{"method": "vicreg", "arch": "mobilenet_v1", "kernel_size": 3, "widths": [48, 80, 144, 256], "projector_hidden": 512, "projector_out": 1024, "projector_hidden_layers": 2, "muon_scale": "match_rms_adamw", "lr": 0.0018, "adamw_lr_other_params": 0.0019, "adaptive_grad_clip": 0.02, "lr_schedule": "linear", "warmup_steps": 540}
Rows from block 4 of a small self-supervised image encoder, named by matrix and row number. Each number is 128 + 24 x the weight over its row's rms, rounded and kept within 0 to 255. All counts start at 0. Numbers have three digits each.
After each channel's rows are labels from the 100 images, of 14848, where the channel reaches its highest value: "responds to" is what is common among them. Only what is clearly more common there than usual is listed. The data: microscope photos of single blood and bone marrow cells.
# conv: pointwise conv (model.blocks.4.conv.weight, 144x80x1x1), inputs 0-79

conv.126:138164149129122115131118097102152158099106137084147117103176151094147142117150100162096163118159142133154140113085166116141134114148141080133139094109167110125101096103124101144143115167172126136099154131118086114125148097121097142124158139
responds to: cell type: erythroblast

conv.84:151127156094130164161162164125153162134069130083119145158164071124140168153091150144114111105147127149116137122126129095119115103090148119127164109116096102147118145152135145155156137126159143104147115133164101121121160090153124111116133142
responds to: cell type: erythroblast

conv.131:133131126172119140121114129108106111163141190142157085128137143152162135141142108119109170109091180131105146118091132179131146126096137099116089137132155103181148134150126130127101157115097099120151112137142135088122086125145141086144137135
responds to: cell type: artefact

conv.33:159134154098138137081093158121140095113158123154101093142081147158130132130135116118129092147123105185113171099100092093161115157141138097162108133136153147120121134085110130146093153155146146140155103101137103096147166140134149116128134131
responds to: cell type: erythroblast

conv.75:113149128167113077151139105170149135175111159142108127180145131140135104149108158155142118106117144082131123089113124122166106136173156163127115120138093137180112120132122111145089159132100107090154132150155126142116097128137126125097134091
responds to: cell type: erythroblast

conv.56:156152140168148132088103093117140135164136138120172097102168092167108125147093164134119113119155150142126100129121126153133169109151096156075138154139132103136145140172102166156147121103135125124147176106118129144152153122133142099144165135
responds to: cell type: blast

conv.39:128118163111128113154147135156184104150097099123098123128166110118149080111116129080134117078151137089152093118144141142141093106151108145156162126119149102165148103099119101104121130120166090124111114118136127134113138094091165099152102131
responds to: cell type: erythroblast

conv.71:097127107131096098140106137144112124103123130144154138133118171144139108113119119145089177101110176157137084121138166177117131145161134123119094115130145149086122125107165149113102189139113194156147118122107124121136136130155119135142084108
responds to: cell type: erythroblast

conv.57:088143165156111120180126089118164149128117104128119108130174080130112131117084126106090157132087139124130142090134094114120115128104128112103138126124131118180175115080138127145121116174172159161156123133105135131135113131147144167140131126
responds to: cell type: erythroblast

conv.16:129102170126087096136134134120107114104134102125127171169158131076150135112139158099158188123183136136101127154088096127118112139125149102146116095110106110141088136143095148130141136136101125137160112108138124117134103146135181099155103146
responds to: cell type: segmented neutrophil

conv.115:142128127176096135129082106143130133097161135148128105146134172150149100147154171131168121082153137104132185111147166177116151122149103133155101142123127126123150135132102130099107134159113117120176140116088108139113155138167136142147156102
responds to: cell type: lymphocyte

conv.136:103058142120132115138123089095101105154115144097130171081097117135137137103154135093109105174123153100141125139118092166104097136150112124136095102108161155140138124161105165108153128110123142147079108115103128116108125112161136132110094127
responds to: cell type: blast

conv.87:148110130101093119115096137127129117105162118134159113120161181120097118125112114175145127179127160113080166176131139157111101108122152137103144145116112162137120174119135103159122137128112171142148094141140135122168160158107149112165126098
responds to: cell type: segmented neutrophil

conv.30:168110088086129147077089129122151134112134157149155113130087107122142157126098098081113185107107160133098159140126137149132131163086141094161094143105128118133127113098153112126111138131125098119145144160120142137135092143179109136143110143
responds to: cell type: promyelocyte

conv.134:153153121084124135139134170076132117118171179133143140143138151120125122154113146118111120140163148121121157177132142126098140167123106110194110133160108115103107135149096116089148128089097170098144157138116136096138134148166106121124110105
responds to: cell type: segmented neutrophil; smear: peripheral blood

conv.86:139117144141151180137142118091119135078111129116158133105122141136144136130143100122119134109107113069087145131076131159107128142105130133097122145145116200136137146139113165130142121118124127163173086121081114127119114134113149175177134135
responds to: cell type: lymphocyte

conv.69:122129163137071142146101127132090120121177113169142126089123159113135104166089081086098131115140118132158127092114121125108099128149124155131181155136116115113111161157094094121099139144128135125157117159151148131160086114117104106142133108
responds to: cell type: erythroblast

conv.121:125118142075154129116134134099117126132173166132109140115111117083130110101135128075107126131124137171144109138120128130133169157127138154155139124120139167129187128106106154141152104162111144111171105107148139092129122151170090145166145079
responds to: cell type: erythroblast

conv.14:059100122058106132133172119145122118103130130139110151126159158137143119132047133133119138161109099162107119104158148132150127144133138139148112110107132097115130115158113136134136150135134152142114096155146158091136134148132090114130081158
responds to: cell type: erythroblast

conv.143:112132134099113162090124172113125130110087153146135106099132097117138162134115140146136147124186149061137160153113110124133129120152158111164128102137119178154121154142098134113145129083155120165132102130160125091141146133145143173117093140
responds to: cell type: erythroblast

conv.81:143112164149137148137112125109127127164118184100096117177116110100116133121093068134129149140099154088103127107135103139168108156127096115140151097161168175160139132088093126132113116130138118113093138104116107131133162104129161122123105101
responds to: cell type: erythroblast

conv.59:142155117142158148151122181122169135104133114126117129129151105114120138099091097134141160141123107118135178179100093156092113154115132134070103134150116116096166087147163151130167092112118114140098119139133094131129112112148123168151133152
responds to: cell type: segmented neutrophil; cell type: erythroblast

conv.68:129140159165164129133128132103105150088163118135104073129105138115090104148160107117135122104118099164111089142093124147098121153151113112106142164114129101152131104074147134090121146147134147121183164153097119105149127123110165110152124150
responds to: cell type: erythroblast

conv.65:080115153153124162163148130125084137187085092111153121125105158125110123129101149159100121146141103089137119109162147114140116135125081111098120132144144108088137126134123125148111150157133172150098102102153122145159136102117164126075127117
responds to: cell type: erythroblast

conv.21:126085105148114111153133138132176107101126139108125127137132156119122144134114119091103182076083145170140112132112110123131122112150160113126135145132144181135167111130136129138143159105094173143137101114125120141143137109051168126097155115
responds to: cell type: erythroblast

conv.6:095168161138092153152103112103107156164135102138143117147134148158116125110083131123091093128142110085132161141126120146124156132114113126127119129127110139079169128156171136101125169149149140117090136101168112113118109121189151169119118104
responds to: cell type: erythroblast

conv.17:149073124084106112144105146141142130124138143152138112141093115172123133091107093151158112104107161167101133084115079158128133112116130140136063116144136122167110146104109131124153139108118074116138095130131139153131146156074123123132134108
responds to: cell type: artefact

conv.142:121103138107104138139121084129117113114130175118170137165145188130139148096121144152109112083180154145121115161086110155086128118152135116163103121145129181118104146109092110126150105124143118124159115145130126123133104102115145125164153177
responds to: cell type: segmented neutrophil

conv.137:122094106157104162121109147127118099182138093115108116139090111135133156146168156128115140092145119147125135136097113100112108132099178150095095148133095121132145154095143089099140153178151178142159097106155112162144142146127141108138131129
responds to: cell type: erythroblast

conv.58:156163076120164115106146156145162104175111145116136155141159152135177147158125116155111105149122149134095085141135132130126101144116158141140150107099103145144145141082146163143138100108133104122158118135166123127134078095156099150107109152
responds to: cell type: erythroblast

conv.89:129149141118117081115090104183083192078133117120133146114110076123097142141154106167137151141110108114123154171125096138086164114149105148137136114113114099143117138128146119085142146146098148134127128124136091138145120154112101121099142112
responds to: cell type: erythroblast

conv.63:166084194152142128121167111108102115085109105146122142095143139114118147143123112141106084153174093147118120107128121112173136145144128170120154126156130125110173126123151117127137156125098180099096160151138106123143132109113168109136111132
responds to: cell type: erythroblast

conv.111:131112133160124144136090128132142110133113159083129098065129138145131118109108151182107148118102125122148140099129151117124135109114110101096118090122190168158105148163105114127137155138139110112124163143092120129136178122110129142186103099
responds to: cell type: proerythroblast

conv.8:123146134080118133144153141091114136171080167120125095100084155117113118147074162154135131122119119128171098125154091108123108144083108107111145122082147119159130160142102123092121118148158167120122146127118140160109127123158121130120080124
responds to: cell type: erythroblast

conv.110:102157117154126143127099151144131155099155146114149143128120109129109126138138123163147094151139169084131148138096129151099172160149112107135112145118161119101084183108113163151116116170120164146188136111123101145127131112157105166161127107
responds to: cell type: lymphocyte

conv.18:153166135113140152159145138128107115105123094148135119095115170146182112109149102104109159068102162132120128093106103106119098110127160086154145131129137150155125117106111125087117095155138149120143119159108149121096107130119140175170129163
responds to: cell type: erythroblast

conv.91:139153187127149117125087168116162117128131130163112155121139115154098151131114127168109180139091132100115116156111128132122114134116128112116110135159138165122125103074161117144161161126132116172162093117144115116106174182136109161130145129
responds to: cell type: erythroblast

conv.43:109126171081122110126156112148139149111095115122111108107133126083135136178117121166107172129119113104131128120098117099148108138115139154117163123095129156155124126100155102173178155128135116095097159122100157101149096168157149166149137127
responds to: cell type: erythroblast

conv.119:120091133134108134117140097076136143116108140096150166124082107110105111114097109142125113160115114120162152159104148163150146159142128158171083096110156149151120154180126136183155152120116116157102110125103145170138149125147109109136121121
responds to: cell type: segmented neutrophil

conv.4:098173143106086139097136125119120115135140084111140103106111119129092106148110168084163147125140102158118122112142123115092121120113132176106127140151127130092131136113158112156148084157170154163161135099150131122132138122164092173092109147
responds to: cell type: erythroblast

conv.103:148143100119141110160092143127113117086116124172140112133089118121142090118157093167089077123127174106129103135101092159127091110126116105142132111116132098118115159137108121158145106116108192128173118125116108118126082158152147152132121123
responds to: cell type: segmented neutrophil

conv.50:145075130100106086138115098163128163146096112129122085099142091159139147151140145145136099156103103091158125123110095148116138134142173100153121147119102107147180120145088102100104108138123182111096145114147112116140118127103121134106158133
responds to: cell type: erythroblast

conv.108:099123116134171123151086089162098148102120157130119184140144150097144107133131116118121102142166114113158156112147110124097141125098118137114121127113111138129101161119127124111095089166096174112155126177130104082138087149148106152160111145
responds to: cell type: erythroblast; cell type: lymphocyte

conv.41:145080109136088142107087173137130146155166145120120088143140142135070154098113116124165158148143110112132124133151087081134139137090154144129147141111145118136120154128088113097140189163146119140138114144132150119114127142109155140111098170
responds to: cell type: erythroblast

conv.45:112174132145119118175154099189123141095106094103093121146109149154124122128122139148128151151144148138129109092122125126164130140161108138141089094111162098125134175062110147152125165123151113133148106172124129115146120161100129104129134159
responds to: cell type: erythroblast