From a checkpoint of a small self-supervised image encoder: activation silu.
Rows from block 4 of a small self-supervised image encoder, named by matrix and row number. Each number is 128 + 32 x the weight over its row's rms, rounded and kept within 0 to 255. All counts start at 0. Numbers have three digits each.
Before each channel's rows are labels from the 100 images, of 14848, where the channel reaches its highest value: "peak at" is the part of the image that holds the peak. Only what is clearly more common there than usual is listed. The data: microscope photos of single blood and bone marrow cells. In brackets: how many of the 100.
# conv: pointwise conv (model.blocks.4.conv.weight, 144x80x1x1), inputs 0-79

peak at: centre (69); middle right (30)
conv.129:104133138118154140158153083083125139183094048151100042167082101112105135158104120139145107102101115132165151122180076151033130122087128098071087149131123107120160142088159119171137123085115142144143098121164117155141123121116179106129061095

peak at: centre (96)
conv.40:132177104185144159157148131094088108176155122119152101114125149142128144130192150113125083130151155170068066081096158082123161116091084173116162105103104152083142124188159095170068124154089118136150070134148123157143113094169073170096115150

peak at: centre (92)
conv.114:096116148106098102154089130154089140110189187076111096113168142086159141146168100103155054191143128126123106146129138117118150085132151115175132116084105135185090147155105095072113104065159159141124193088150099083147103148152100104104184097

peak at: centre (64); middle right (36)
conv.104:148098082246125143156136103175155138157145171103113087159128144109106121097087126149157104072090194105121104104147096104101074110100100157079086152158187103187150126133121118114110182150143178107099111099095132168110101108114132146095127131

peak at: bottom right (70)
conv.113:144083061133117126113101085092152069120130099140117116101054133149109130135156116120088113102098066078119140098133114083064077136140116101115150146186164135156114140135090143080171095094137107079090078138102115119116133104197166135135058088

peak at: centre (99)
conv.26:148116076100088079087147156178124148101113155089144165170079101129133125083116080149118107139210111101172144127102144110079125111151105144172156108124106117159177113058123134062130138142118141105181119185083142138155120115057133190106123159

peak at: centre (79)
conv.23:085161187093170104138146138135107086068154080096151193118078087117093098133120114124133187099156089154095130186108125137074120134113145098133120115116145122109108137050141108235124135157157173160092095138100142126121119139143114187099128131

peak at: bottom centre (82)
conv.70:171115176144128147095133133133133169112202121135100070150117135118160150130189102144163162156131125103182165104100106139127082151136095098157128136199118208118113188133142104183141184191152155084133126115069142174092122107147146151142114178

peak at: top right (51)
conv.78:156178157104121166142162117140196110093096183069129122158138165138104107143115110075148214137144051109107128146111166121124128166147108094128118097095108135139101132064099097087111090112136115143153220092073096091116132147125155130115109085

peak at: middle right (100)
conv.118:117169116114121155134205108094163058109086134078121141154044173148135105117106103194058144124089128132094121126164177121092134098133105127096189128095174156116136135117116138066129114084085150116066138111143099112104151158158145135091126084

peak at: centre (100)
conv.66:084182117047093069119092173110090157092077180153151178076176132128161135115093160133128101137146114107138159153166103151161164118095154152115147138151145160158122194161126123113152095153157110135110110138158151103147071174057092128138094096

peak at: middle right (93)
conv.88:110114131092149130155135114114111086181082165116072076063120170137152169155154136120122132159075166084082087127153077085136122125141125103117119133101175156127178101139142210136116124167196116153122173163090147096146108088183133172155091149

peak at: centre (72)
conv.112:089081130149125149147138154169055097141124150098141187111153139110151129131089089125165124185187087150139115183142040117069086130088090124130168100164137126123148105152110085161123131090142132129050154095120157120140155078090173123102152156

peak at: middle right (92)
conv.92:146182110113185098116187116172171147124107088104100136132086199179085133150130158128089116111159128120188116117139146122090096181107169101082175099090136147121140171100188133080164144072151126088124108116140079073146132103121103130138158183

peak at: centre (91)
conv.54:134120098137113069144128120150126146172116117134198166087131072075087144152170161123174101126155102158081131174114097087055103131103070114066124091135088136102141171154107161184061098175109135100136158149171150133140111150099148141148127169

peak at: centre (98)
conv.32:101068119186142155124099097137098086136109135147142044101138131118143137074120116161143054212107142105095135159141151128078092159089093175126116150087193141134085119194117167152097085189076131134131113101102110124124118122167116134116116124

peak at: centre (96)
conv.20:159131201205140103122058164109109102102063084138162184137136118141140129132132115116171126122207179084150076099124080076148131083158135131126086098133115107171118127166106097184130108126169132087113086114139116146120110150142148119166130184

peak at: centre (81)
conv.13:151146099157135097088175164183128162123115215098164158104175092104191116092114146160133076135180158155117147144126109140122093083119078156103100116070174066098157151101119087119114152155120107153131160179088179155165134117141097118101113101

peak at: centre (76)
conv.116:119138163179147143124175159159064149099106197192127141157179103109103113152119211154134089138155163149089144147114099111116157113117159123105143072091093193120107137140086119136156134149078142131168151099167090162108149089198117106172153143

peak at: centre (99)
conv.96:145117069215100102161133160107084117073139157145153099106126143159172136172126140107148128141143124122089096134129079119038114120068109132041065108170141101128147200103153147096095152143156183166151134120137107134140140164105141140116134103

peak at: centre (72)
conv.72:174142085141112210175156146166152147134142192077166092165104096117104122120172104104115061045129161101144199084163128134105084095132137114129139136139122162172126163113117079119144152141137132096187133093110123105129083192094131120146127129

peak at: centre (68)
conv.102:094088189109163120125130114125139141061130145119113125153062134125101170138067113187114096081100176153126145145102155110149162144129107103141186180129094089177100077132202139085165127108120114076091156127160170140082124152163148176159166131

peak at: top left (46); top centre (44)
conv.9:114112134141150140140039135161131145076122170096165157120184110129134123057142078101089103178143097086139158066111118127136134145169123171143146141131073164124105094148124136078091109084079096139043203099131108117141109125153120128130170110

peak at: centre (98)
conv.93:054105100083144151144128138090134127162080208120132180171204113135142104101132113125107115167129192182076162118130073120105136134122106089150155161111158162138155130154157093116162089150142158093163075139118134103104096066168170114121091118

peak at: centre (82)
conv.82:142131115125118137134127137141152132146082058169111097120125121140137117154178114160155202135114144065070152094172203079140169166154132135140166156094167139180111137059172086141128145095111115141170155109192092154100088079137129184130121125

peak at: centre (68)
conv.125:137184098147109134135151069121114158128113199200113121056087088085102130141088117119139075125127169140108119149154150172087149129130137123117186118189068083114142132062114178158137090122129089129126081083153126079143114135073100143118156115

peak at: top left (55); top right (27)
conv.77:148158131093068110087071092072085102144134119129170150165125183163152077158121091154091124142129119113127129176115109168074182170139108093180101088123061113100071144091116094124114150148130128077139181115136128091152145155110090126064142157

peak at: top centre (64)
conv.109:095121124123123120130093078155087135175110105093092034134084058121096140096105095147127052155109105139148142080161147099081115096178143106156107089135154170127126121139098133097157148102166152152127113166096093085119151104123039115077117121

peak at: top centre (38)
conv.62:136116073163131128201110102127141048125134062139063080145121157088173124111145099160087103106117144119124051123151107097132170116151132102105076069128132101124179101097165144144190160094113124136119123115144079154141198112126151112106089110

peak at: centre (98)
conv.37:070110122105145140123148105208102134109128154113102121076104127120144140150110111090082044140162127157151156120110147182096145121144169093211123113154154168161173145139068152052126141130093172102121134088114070125132094076160160153133125105

peak at: bottom right (68); bottom centre (30)
conv.7:115199111109147148129169167155209108072160150102105118166103125102139105141147148127146102031116095149138109116128106103193109099162166138086163195136152131093115095104132170066140109090119174101118121096179106125159082115133114090104109153

peak at: centre (90)
conv.48:163148138107152207157145114119154161098085128148152124088072105168073150098092129098157078100150092056149097099099137151086159139173134126156107125157111076078145175137133175104124200170121147189093136127103145101174122170111094123129142142

peak at: centre (83)
conv.55:117100067097084133072098127132134101131134168116159218058183125147135150121105118147098095169202143084088081099135148128143163148162147083151104153132110163124142150168150124130120143169157109137155144097172160076076126167137073108127170152

peak at: centre (94)
conv.79:126173173138146167104084095142076108110130186133124145192125136085171134162120156144116114160123102156161165155152068112132149122158127160160136200134054065100117133165190088078100177100101096109106118166169116107102134121101137091100168141

peak at: centre (96)
conv.67:098141143139121111123121108109129108087078123137118123054136067086103129100098095108144145085175128139174172124165169125066129107111143077171124062142102133143149161158071081145054122100151171176088128132174112142133094156176122103163088177

peak at: bottom right (42)
conv.2:151150184097129087155081130097077117108143106169119122125159116149143116103104145126093167169157135148163153157128114157079088114170101134190154124081118099105098098118089194108143113095143125166122180101109091101181154098230162103087167107

peak at: centre (90)
conv.132:130112122143149132129074110057156134181146124143167128130201110129130137104144134162171136140110176048088150155089146189118156126110144082115107092161154156131094158213084128156125096069114095118185119111098138083137110121178183147152139113

peak at: middle right (94)
conv.24:167122134168148091098163159078108105140112178116144129234104091089188142133097115147117138096126152120139167072181157110092100139119124151075108089090099142166116092088118141162110102187137047101123087113102088149145154099106136118091117118

peak at: top right (26)
conv.25:123094120067156112098110162070066049157083126157148183103099157142077126132121094062089214168137179167124161136159135138134140156094123114146071128095145148107136140074163095167122130094150146139120134119112118095135170174160133148099116120

peak at: centre (74)
conv.139:179179155100159184143103150093094152110128106149115138079163101063086149107095132104175094088067119062140141144136140163104100124099098167123142092120109122103127176149071185101153145080133192147135092100081138123148118160112122116195157101

peak at: centre (91)
conv.117:085180112113145131089138144054152153128078127171067191148125120130159180131111129119144143143134181144114160138179145118113119116167096141128133112115121157090161157109191146192165093143154079080127071105097143190149139144083132199165121106

peak at: centre (97)
conv.74:130147130093131096113103128212137110100132124074212171095113143066131089125145179101146173058133171131145141145119110096111159168093083158077147121098140107128109108110107135082110184175095077154102153108141064121175146106094129124161135126

peak at: centre (100)
conv.135:073094117076164100143141082157106117152139085084129191109154111089182152144098131140084084141149123096136151117090134132189188122163180150194166103122052126141095174085137110113109141113115076118104145189097156132125130119081087127135130157

peak at: top right (48)
conv.34:144154120104127141182187107157160103127152137093145074200139111163075131132087123151099118179084092102114087232107156144121090120099149110094115138150130111122146149090154154104148098125098064079058128159118129157110112103172146103096121085

peak at: middle right (87)
conv.22:119183120131129143143154107124183135146127062140107103179120102165100167124150120152109110114094158093097151112149108110152152165091168120138167083107042099078180165034136085131135157101106101129168158102140135111104149133057085096097158116

peak at: bottom centre (96)
conv.76:128083164092155142163124164141143109145135095138132126089100075170076154135088133162149158125109108153165114121156150078137168084181180095143066112080100153157139100189103173117142096113136133112080054162164160107101141208089131153128150144

peak at: centre (86)
conv.122:088078121159080124112047102132148097104121096096093087115202176128113123126106125189134088174107142127104093114126163057124122089116092133089112139098154077156140100150070171129115129112067119067123137188133155122137105141153105162173101121

peak at: bottom centre (99)
conv.3:174126120180090124099145131108156132175167152138091070137124103122115129129129127106167021106099143113123095100145077116114111127181145204149124143151077116078096147131096166111144162141130154143084160118133154152111065172122108099064062134