Weights of a small self-supervised image encoder.
Model: 1.19M parameters, activation silu.
Data: 48542 training examples, 28.5 epochs.
Rows from block 2, named by matrix and row number. Each number is 128 + 24 x the weight over its row's rms, rounded and kept within 0 to 255. All counts start at 0. Numbers have three digits each.
# conv: pointwise conv (model.blocks.2.conv.weight, 80x48x1x1), inputs 0-47
conv.1:113132119116143145159139117089082120153192132088134115106151142131087111100111112099151122106147108117150112097135133160136099138171085113117116
conv.2:119133134124134172143125149131110127125134130169163129120117144113150124123100152122068131170117078158097115129087163117125160159145117100172156
conv.3:115162186134157107129103124109124109156143098108177102132139101139119169104160121124161155136163165148134141093161114130128114099132096108128107
conv.4:122114170112147152134165142096140131141092142139133155079144112093120159142134148069134143122131138098120117104105174131137094118162091154138150
conv.6:105130125142122078115126181112115155135138099128163114116143102124138142126120119171161136117134122089143159079080126108096115142150089145116167
conv.7:148111152099142106141181110156128151123152129133092096163155091136087127084144125111143109114092129134160166167146145147123141112127161127126096
conv.8:143138153139162161110184153133102116105094144102124129143081176106096148139137145117088143119148128121102121172108130125126130102095161105148108
conv.9:134116136163143145153114088138130146149174103172156117108110096120136089164111160111132173145118139103137149087117096159122112108138082117118126
conv.10:100149149163138134129140133190106143149135138102102110177126096133134164101139126151125118107115152104085140103107149127119082133131117141104183
conv.11:112105158132115112159104158116132143131148145084156148111099158105139115122151076091122139126143151135104182138146094122109154105135107135085092
conv.12:097156133146142081138112119143153151148119140082123116151124166135098145148133098079148096158117149112089174154140134101158139136146099119110110
conv.16:145095135104130098144148181152119107139085155118123155138129158126140142103150119191076144149148127145088147087132148138148125133142133135098107
conv.17:129125174124149179127099155109102135144161137121121114115129081139152103135109132099087086129144109097099076156132130114124146135130096121152090
conv.20:112112139093087104139088115119124150102132092104110107159156130154127181102169128094158094103100100124128146129144156137140122171114142139147110
conv.21:134115095145099155149111080109113113127161114179107155130162113121166116098094149145149105122104157146112166135143160145110160153157122124124096
conv.22:125151146171115176134141153143138118124110145108174132079145160102111135102118099120146133138125173158093143154160113108100142094143134091130101
conv.25:091151129117136111163071152142117126154121145121148121099139137148111124098119103159089120137135132147114164140152109112114155118101076081128177
conv.26:134139160129085151177163116117139139158126106106137125091101148120119098118154102082138164164171134133161119118126152145154085139140155110123106
conv.28:112111107096153091136147113152112149145137155137175106142100130106141141116143114154152163097116104140158153162104099131152085160170112109097147
conv.31:126120121114144155120182173106134136156163123118111137102128144121130177109126144153113173124123115102160149129097126143139117185104148084089123
conv.32:158111102132126151101079144107137121118135147146139119151103191145154148101118141141072122118137103088120087156141105104117166104140123154124141
conv.34:173163155135113150102156098135101118133153134177112122131104080157099125113124156145113155109098084138149143133127118111138143126113116160183112
conv.35:123162109117196175094121146113145122118129115113113144150110129167128140110123160151175141118156089127108102161128097134118132135147104134091089
conv.36:092135104132157127087125144166144111153130117115086120163147065129162122107141114098153121080125125129129096116112083109109131131098126108103105
conv.37:144129124173130145125091122130098131106112157145142097157156127129094185081122095130147094144124142141119118118084170113114125086139124100145157
conv.38:176158111095160135151148152118137138130100124135118147155134139102111132124108101144134140132171093131185114099116169085144093159140090132123144
conv.39:151123096137154121124152100094127141150158100131112113144120120143083149096119156107120147141152114114161086139103101137134169159071124159143089
conv.41:138098117131101116115098177122130103138095109111122088100101139116105140154151143126129100098073128117147121138147167112149089106166125139174105
conv.42:144103081155116098148144160082123116139096134087151118164146163123090126110150112090113112157133118101093082146133132141126089148126142145132141
conv.43:114133151150165115136090143122143114121125150126151144098094098141176159122104114172156180141138103132121118103093111097093100129154105123093133
conv.44:134101148133116108105135143108117139135129104162141087096097153164113126151152124145088126119154179083137163141148167136146144126114133175124171
conv.45:123132144119096117133151116131159109148143162105136144083088136105117168132095112137129145117098097087081154103188148154123141117125098107117128
conv.46:130095124143153155136157126122140109106078148149167135123130191099108148096111146148141114134165139129120104063119131130092151104132104117119107
conv.47:124110160156157121113119088094098151120074164138135145148106134124146150113128140124100138098156118131094170062107126148134117146143103105112112
conv.48:165139139122085142142165147095150100111124123137161153078110147135100120099130125093137146134170162183119106122098125130118165137157115113148130
conv.49:087155168162123079149118097118145100152135127129081117149105120124138166122135102159151138140136113136160173097135103147148135094155126145095131
conv.50:123085119133148085132084134184123130086112135106110130140122142125147149128145162122107168141158130167159136116183106136096100134099132154126131
conv.51:126125110092106151169165139131108133132097119122138134167118124086118168111129120135123157131140154177157141072128118131114129132150090125078166
conv.54:115099129152110117132106106160127146119084150101138122141104126183167144129155119108116094122179115146089162160155152143132157107118140156123095
conv.56:190142089151144132121085107151123096111096109128127093146098121171126121099120152131155134157127129177142085141148130099146147130096144127116113
conv.59:133153152147112155134091132102138167120157092109120115153140125110116115147129176132099111077140158119120108137178136112114155144136164157105079
conv.60:119134154137107079128124095171113130116113120120112096154072081096104146124128137135133140158133161147131159130143174126118108131141094144173098
conv.61:094134104114119148141175118195116141159125097097096136143134173100108092127124143120167159135106129119125119157110130078130098141117132101129128
conv.62:119152136142140102148138127154146099165148150127107110101136160097121168084153115143101134177151144133156149064115128112123122109137131082126100
conv.63:114121141175088114135132099142153140134133145147128093159158102106109124126109153110097108153144163186121123130146148104120127084091091109096147
conv.64:136109120145073105154134187150090127124119131134140102130127186104092139090166127137107129141106108119128116130122132160158148134167103120117089
conv.66:107087139153165112120141126122147114132119072117141143124132127133132156149148137085154130167153127094099122169097092134078143138092156164129128
conv.68:110142157138115110172103126118150128131110131155160168146113135155152091135142145063142109081156092161126126124102099162128133102129158140129109
conv.69:142116148164109165143125118114119152125135149143182156097117116124115097130105106170154150139164099181142133122154110148128146143165092149130086
conv.70:104151104150123136091128130115101142121106159145166128147170084147162093147105144101088104123146068129117104111108142155135149137131133124143168
conv.72:121123105100095110136094155131140115096109162074090130126099123094146145094099093150140116135168121157130099097136129107101106152142137092111149
conv.73:116115076102177105129131101121136099140139117124126151178115132127158148109128113148142174122132161116150118162123128104085122105107085105086150
conv.74:105135158108108121100133150028134116146126117156095134099113105139136095105127112091114145114111094095144124134125156149147132131133099144131135
conv.75:109139124126131139134127135120146109106108119087073106116132146092083153093116149166143132117125132085144114170139106123133141170170085092114111
conv.77:147111110115139143145175080160143152153115118163126163116137119145107166141153105106119133104120127159146149177159111110156088118151114133139172
conv.78:164102118080095138126108155088109106103147155150161100147136147133123136105133145107139119115110082129144185129111153105127145080119135151094117
conv.79:143124104124135093148079153111168105151148106109149137109147171087132171127129167133119151122154123132117165137082138100117117168135137143141164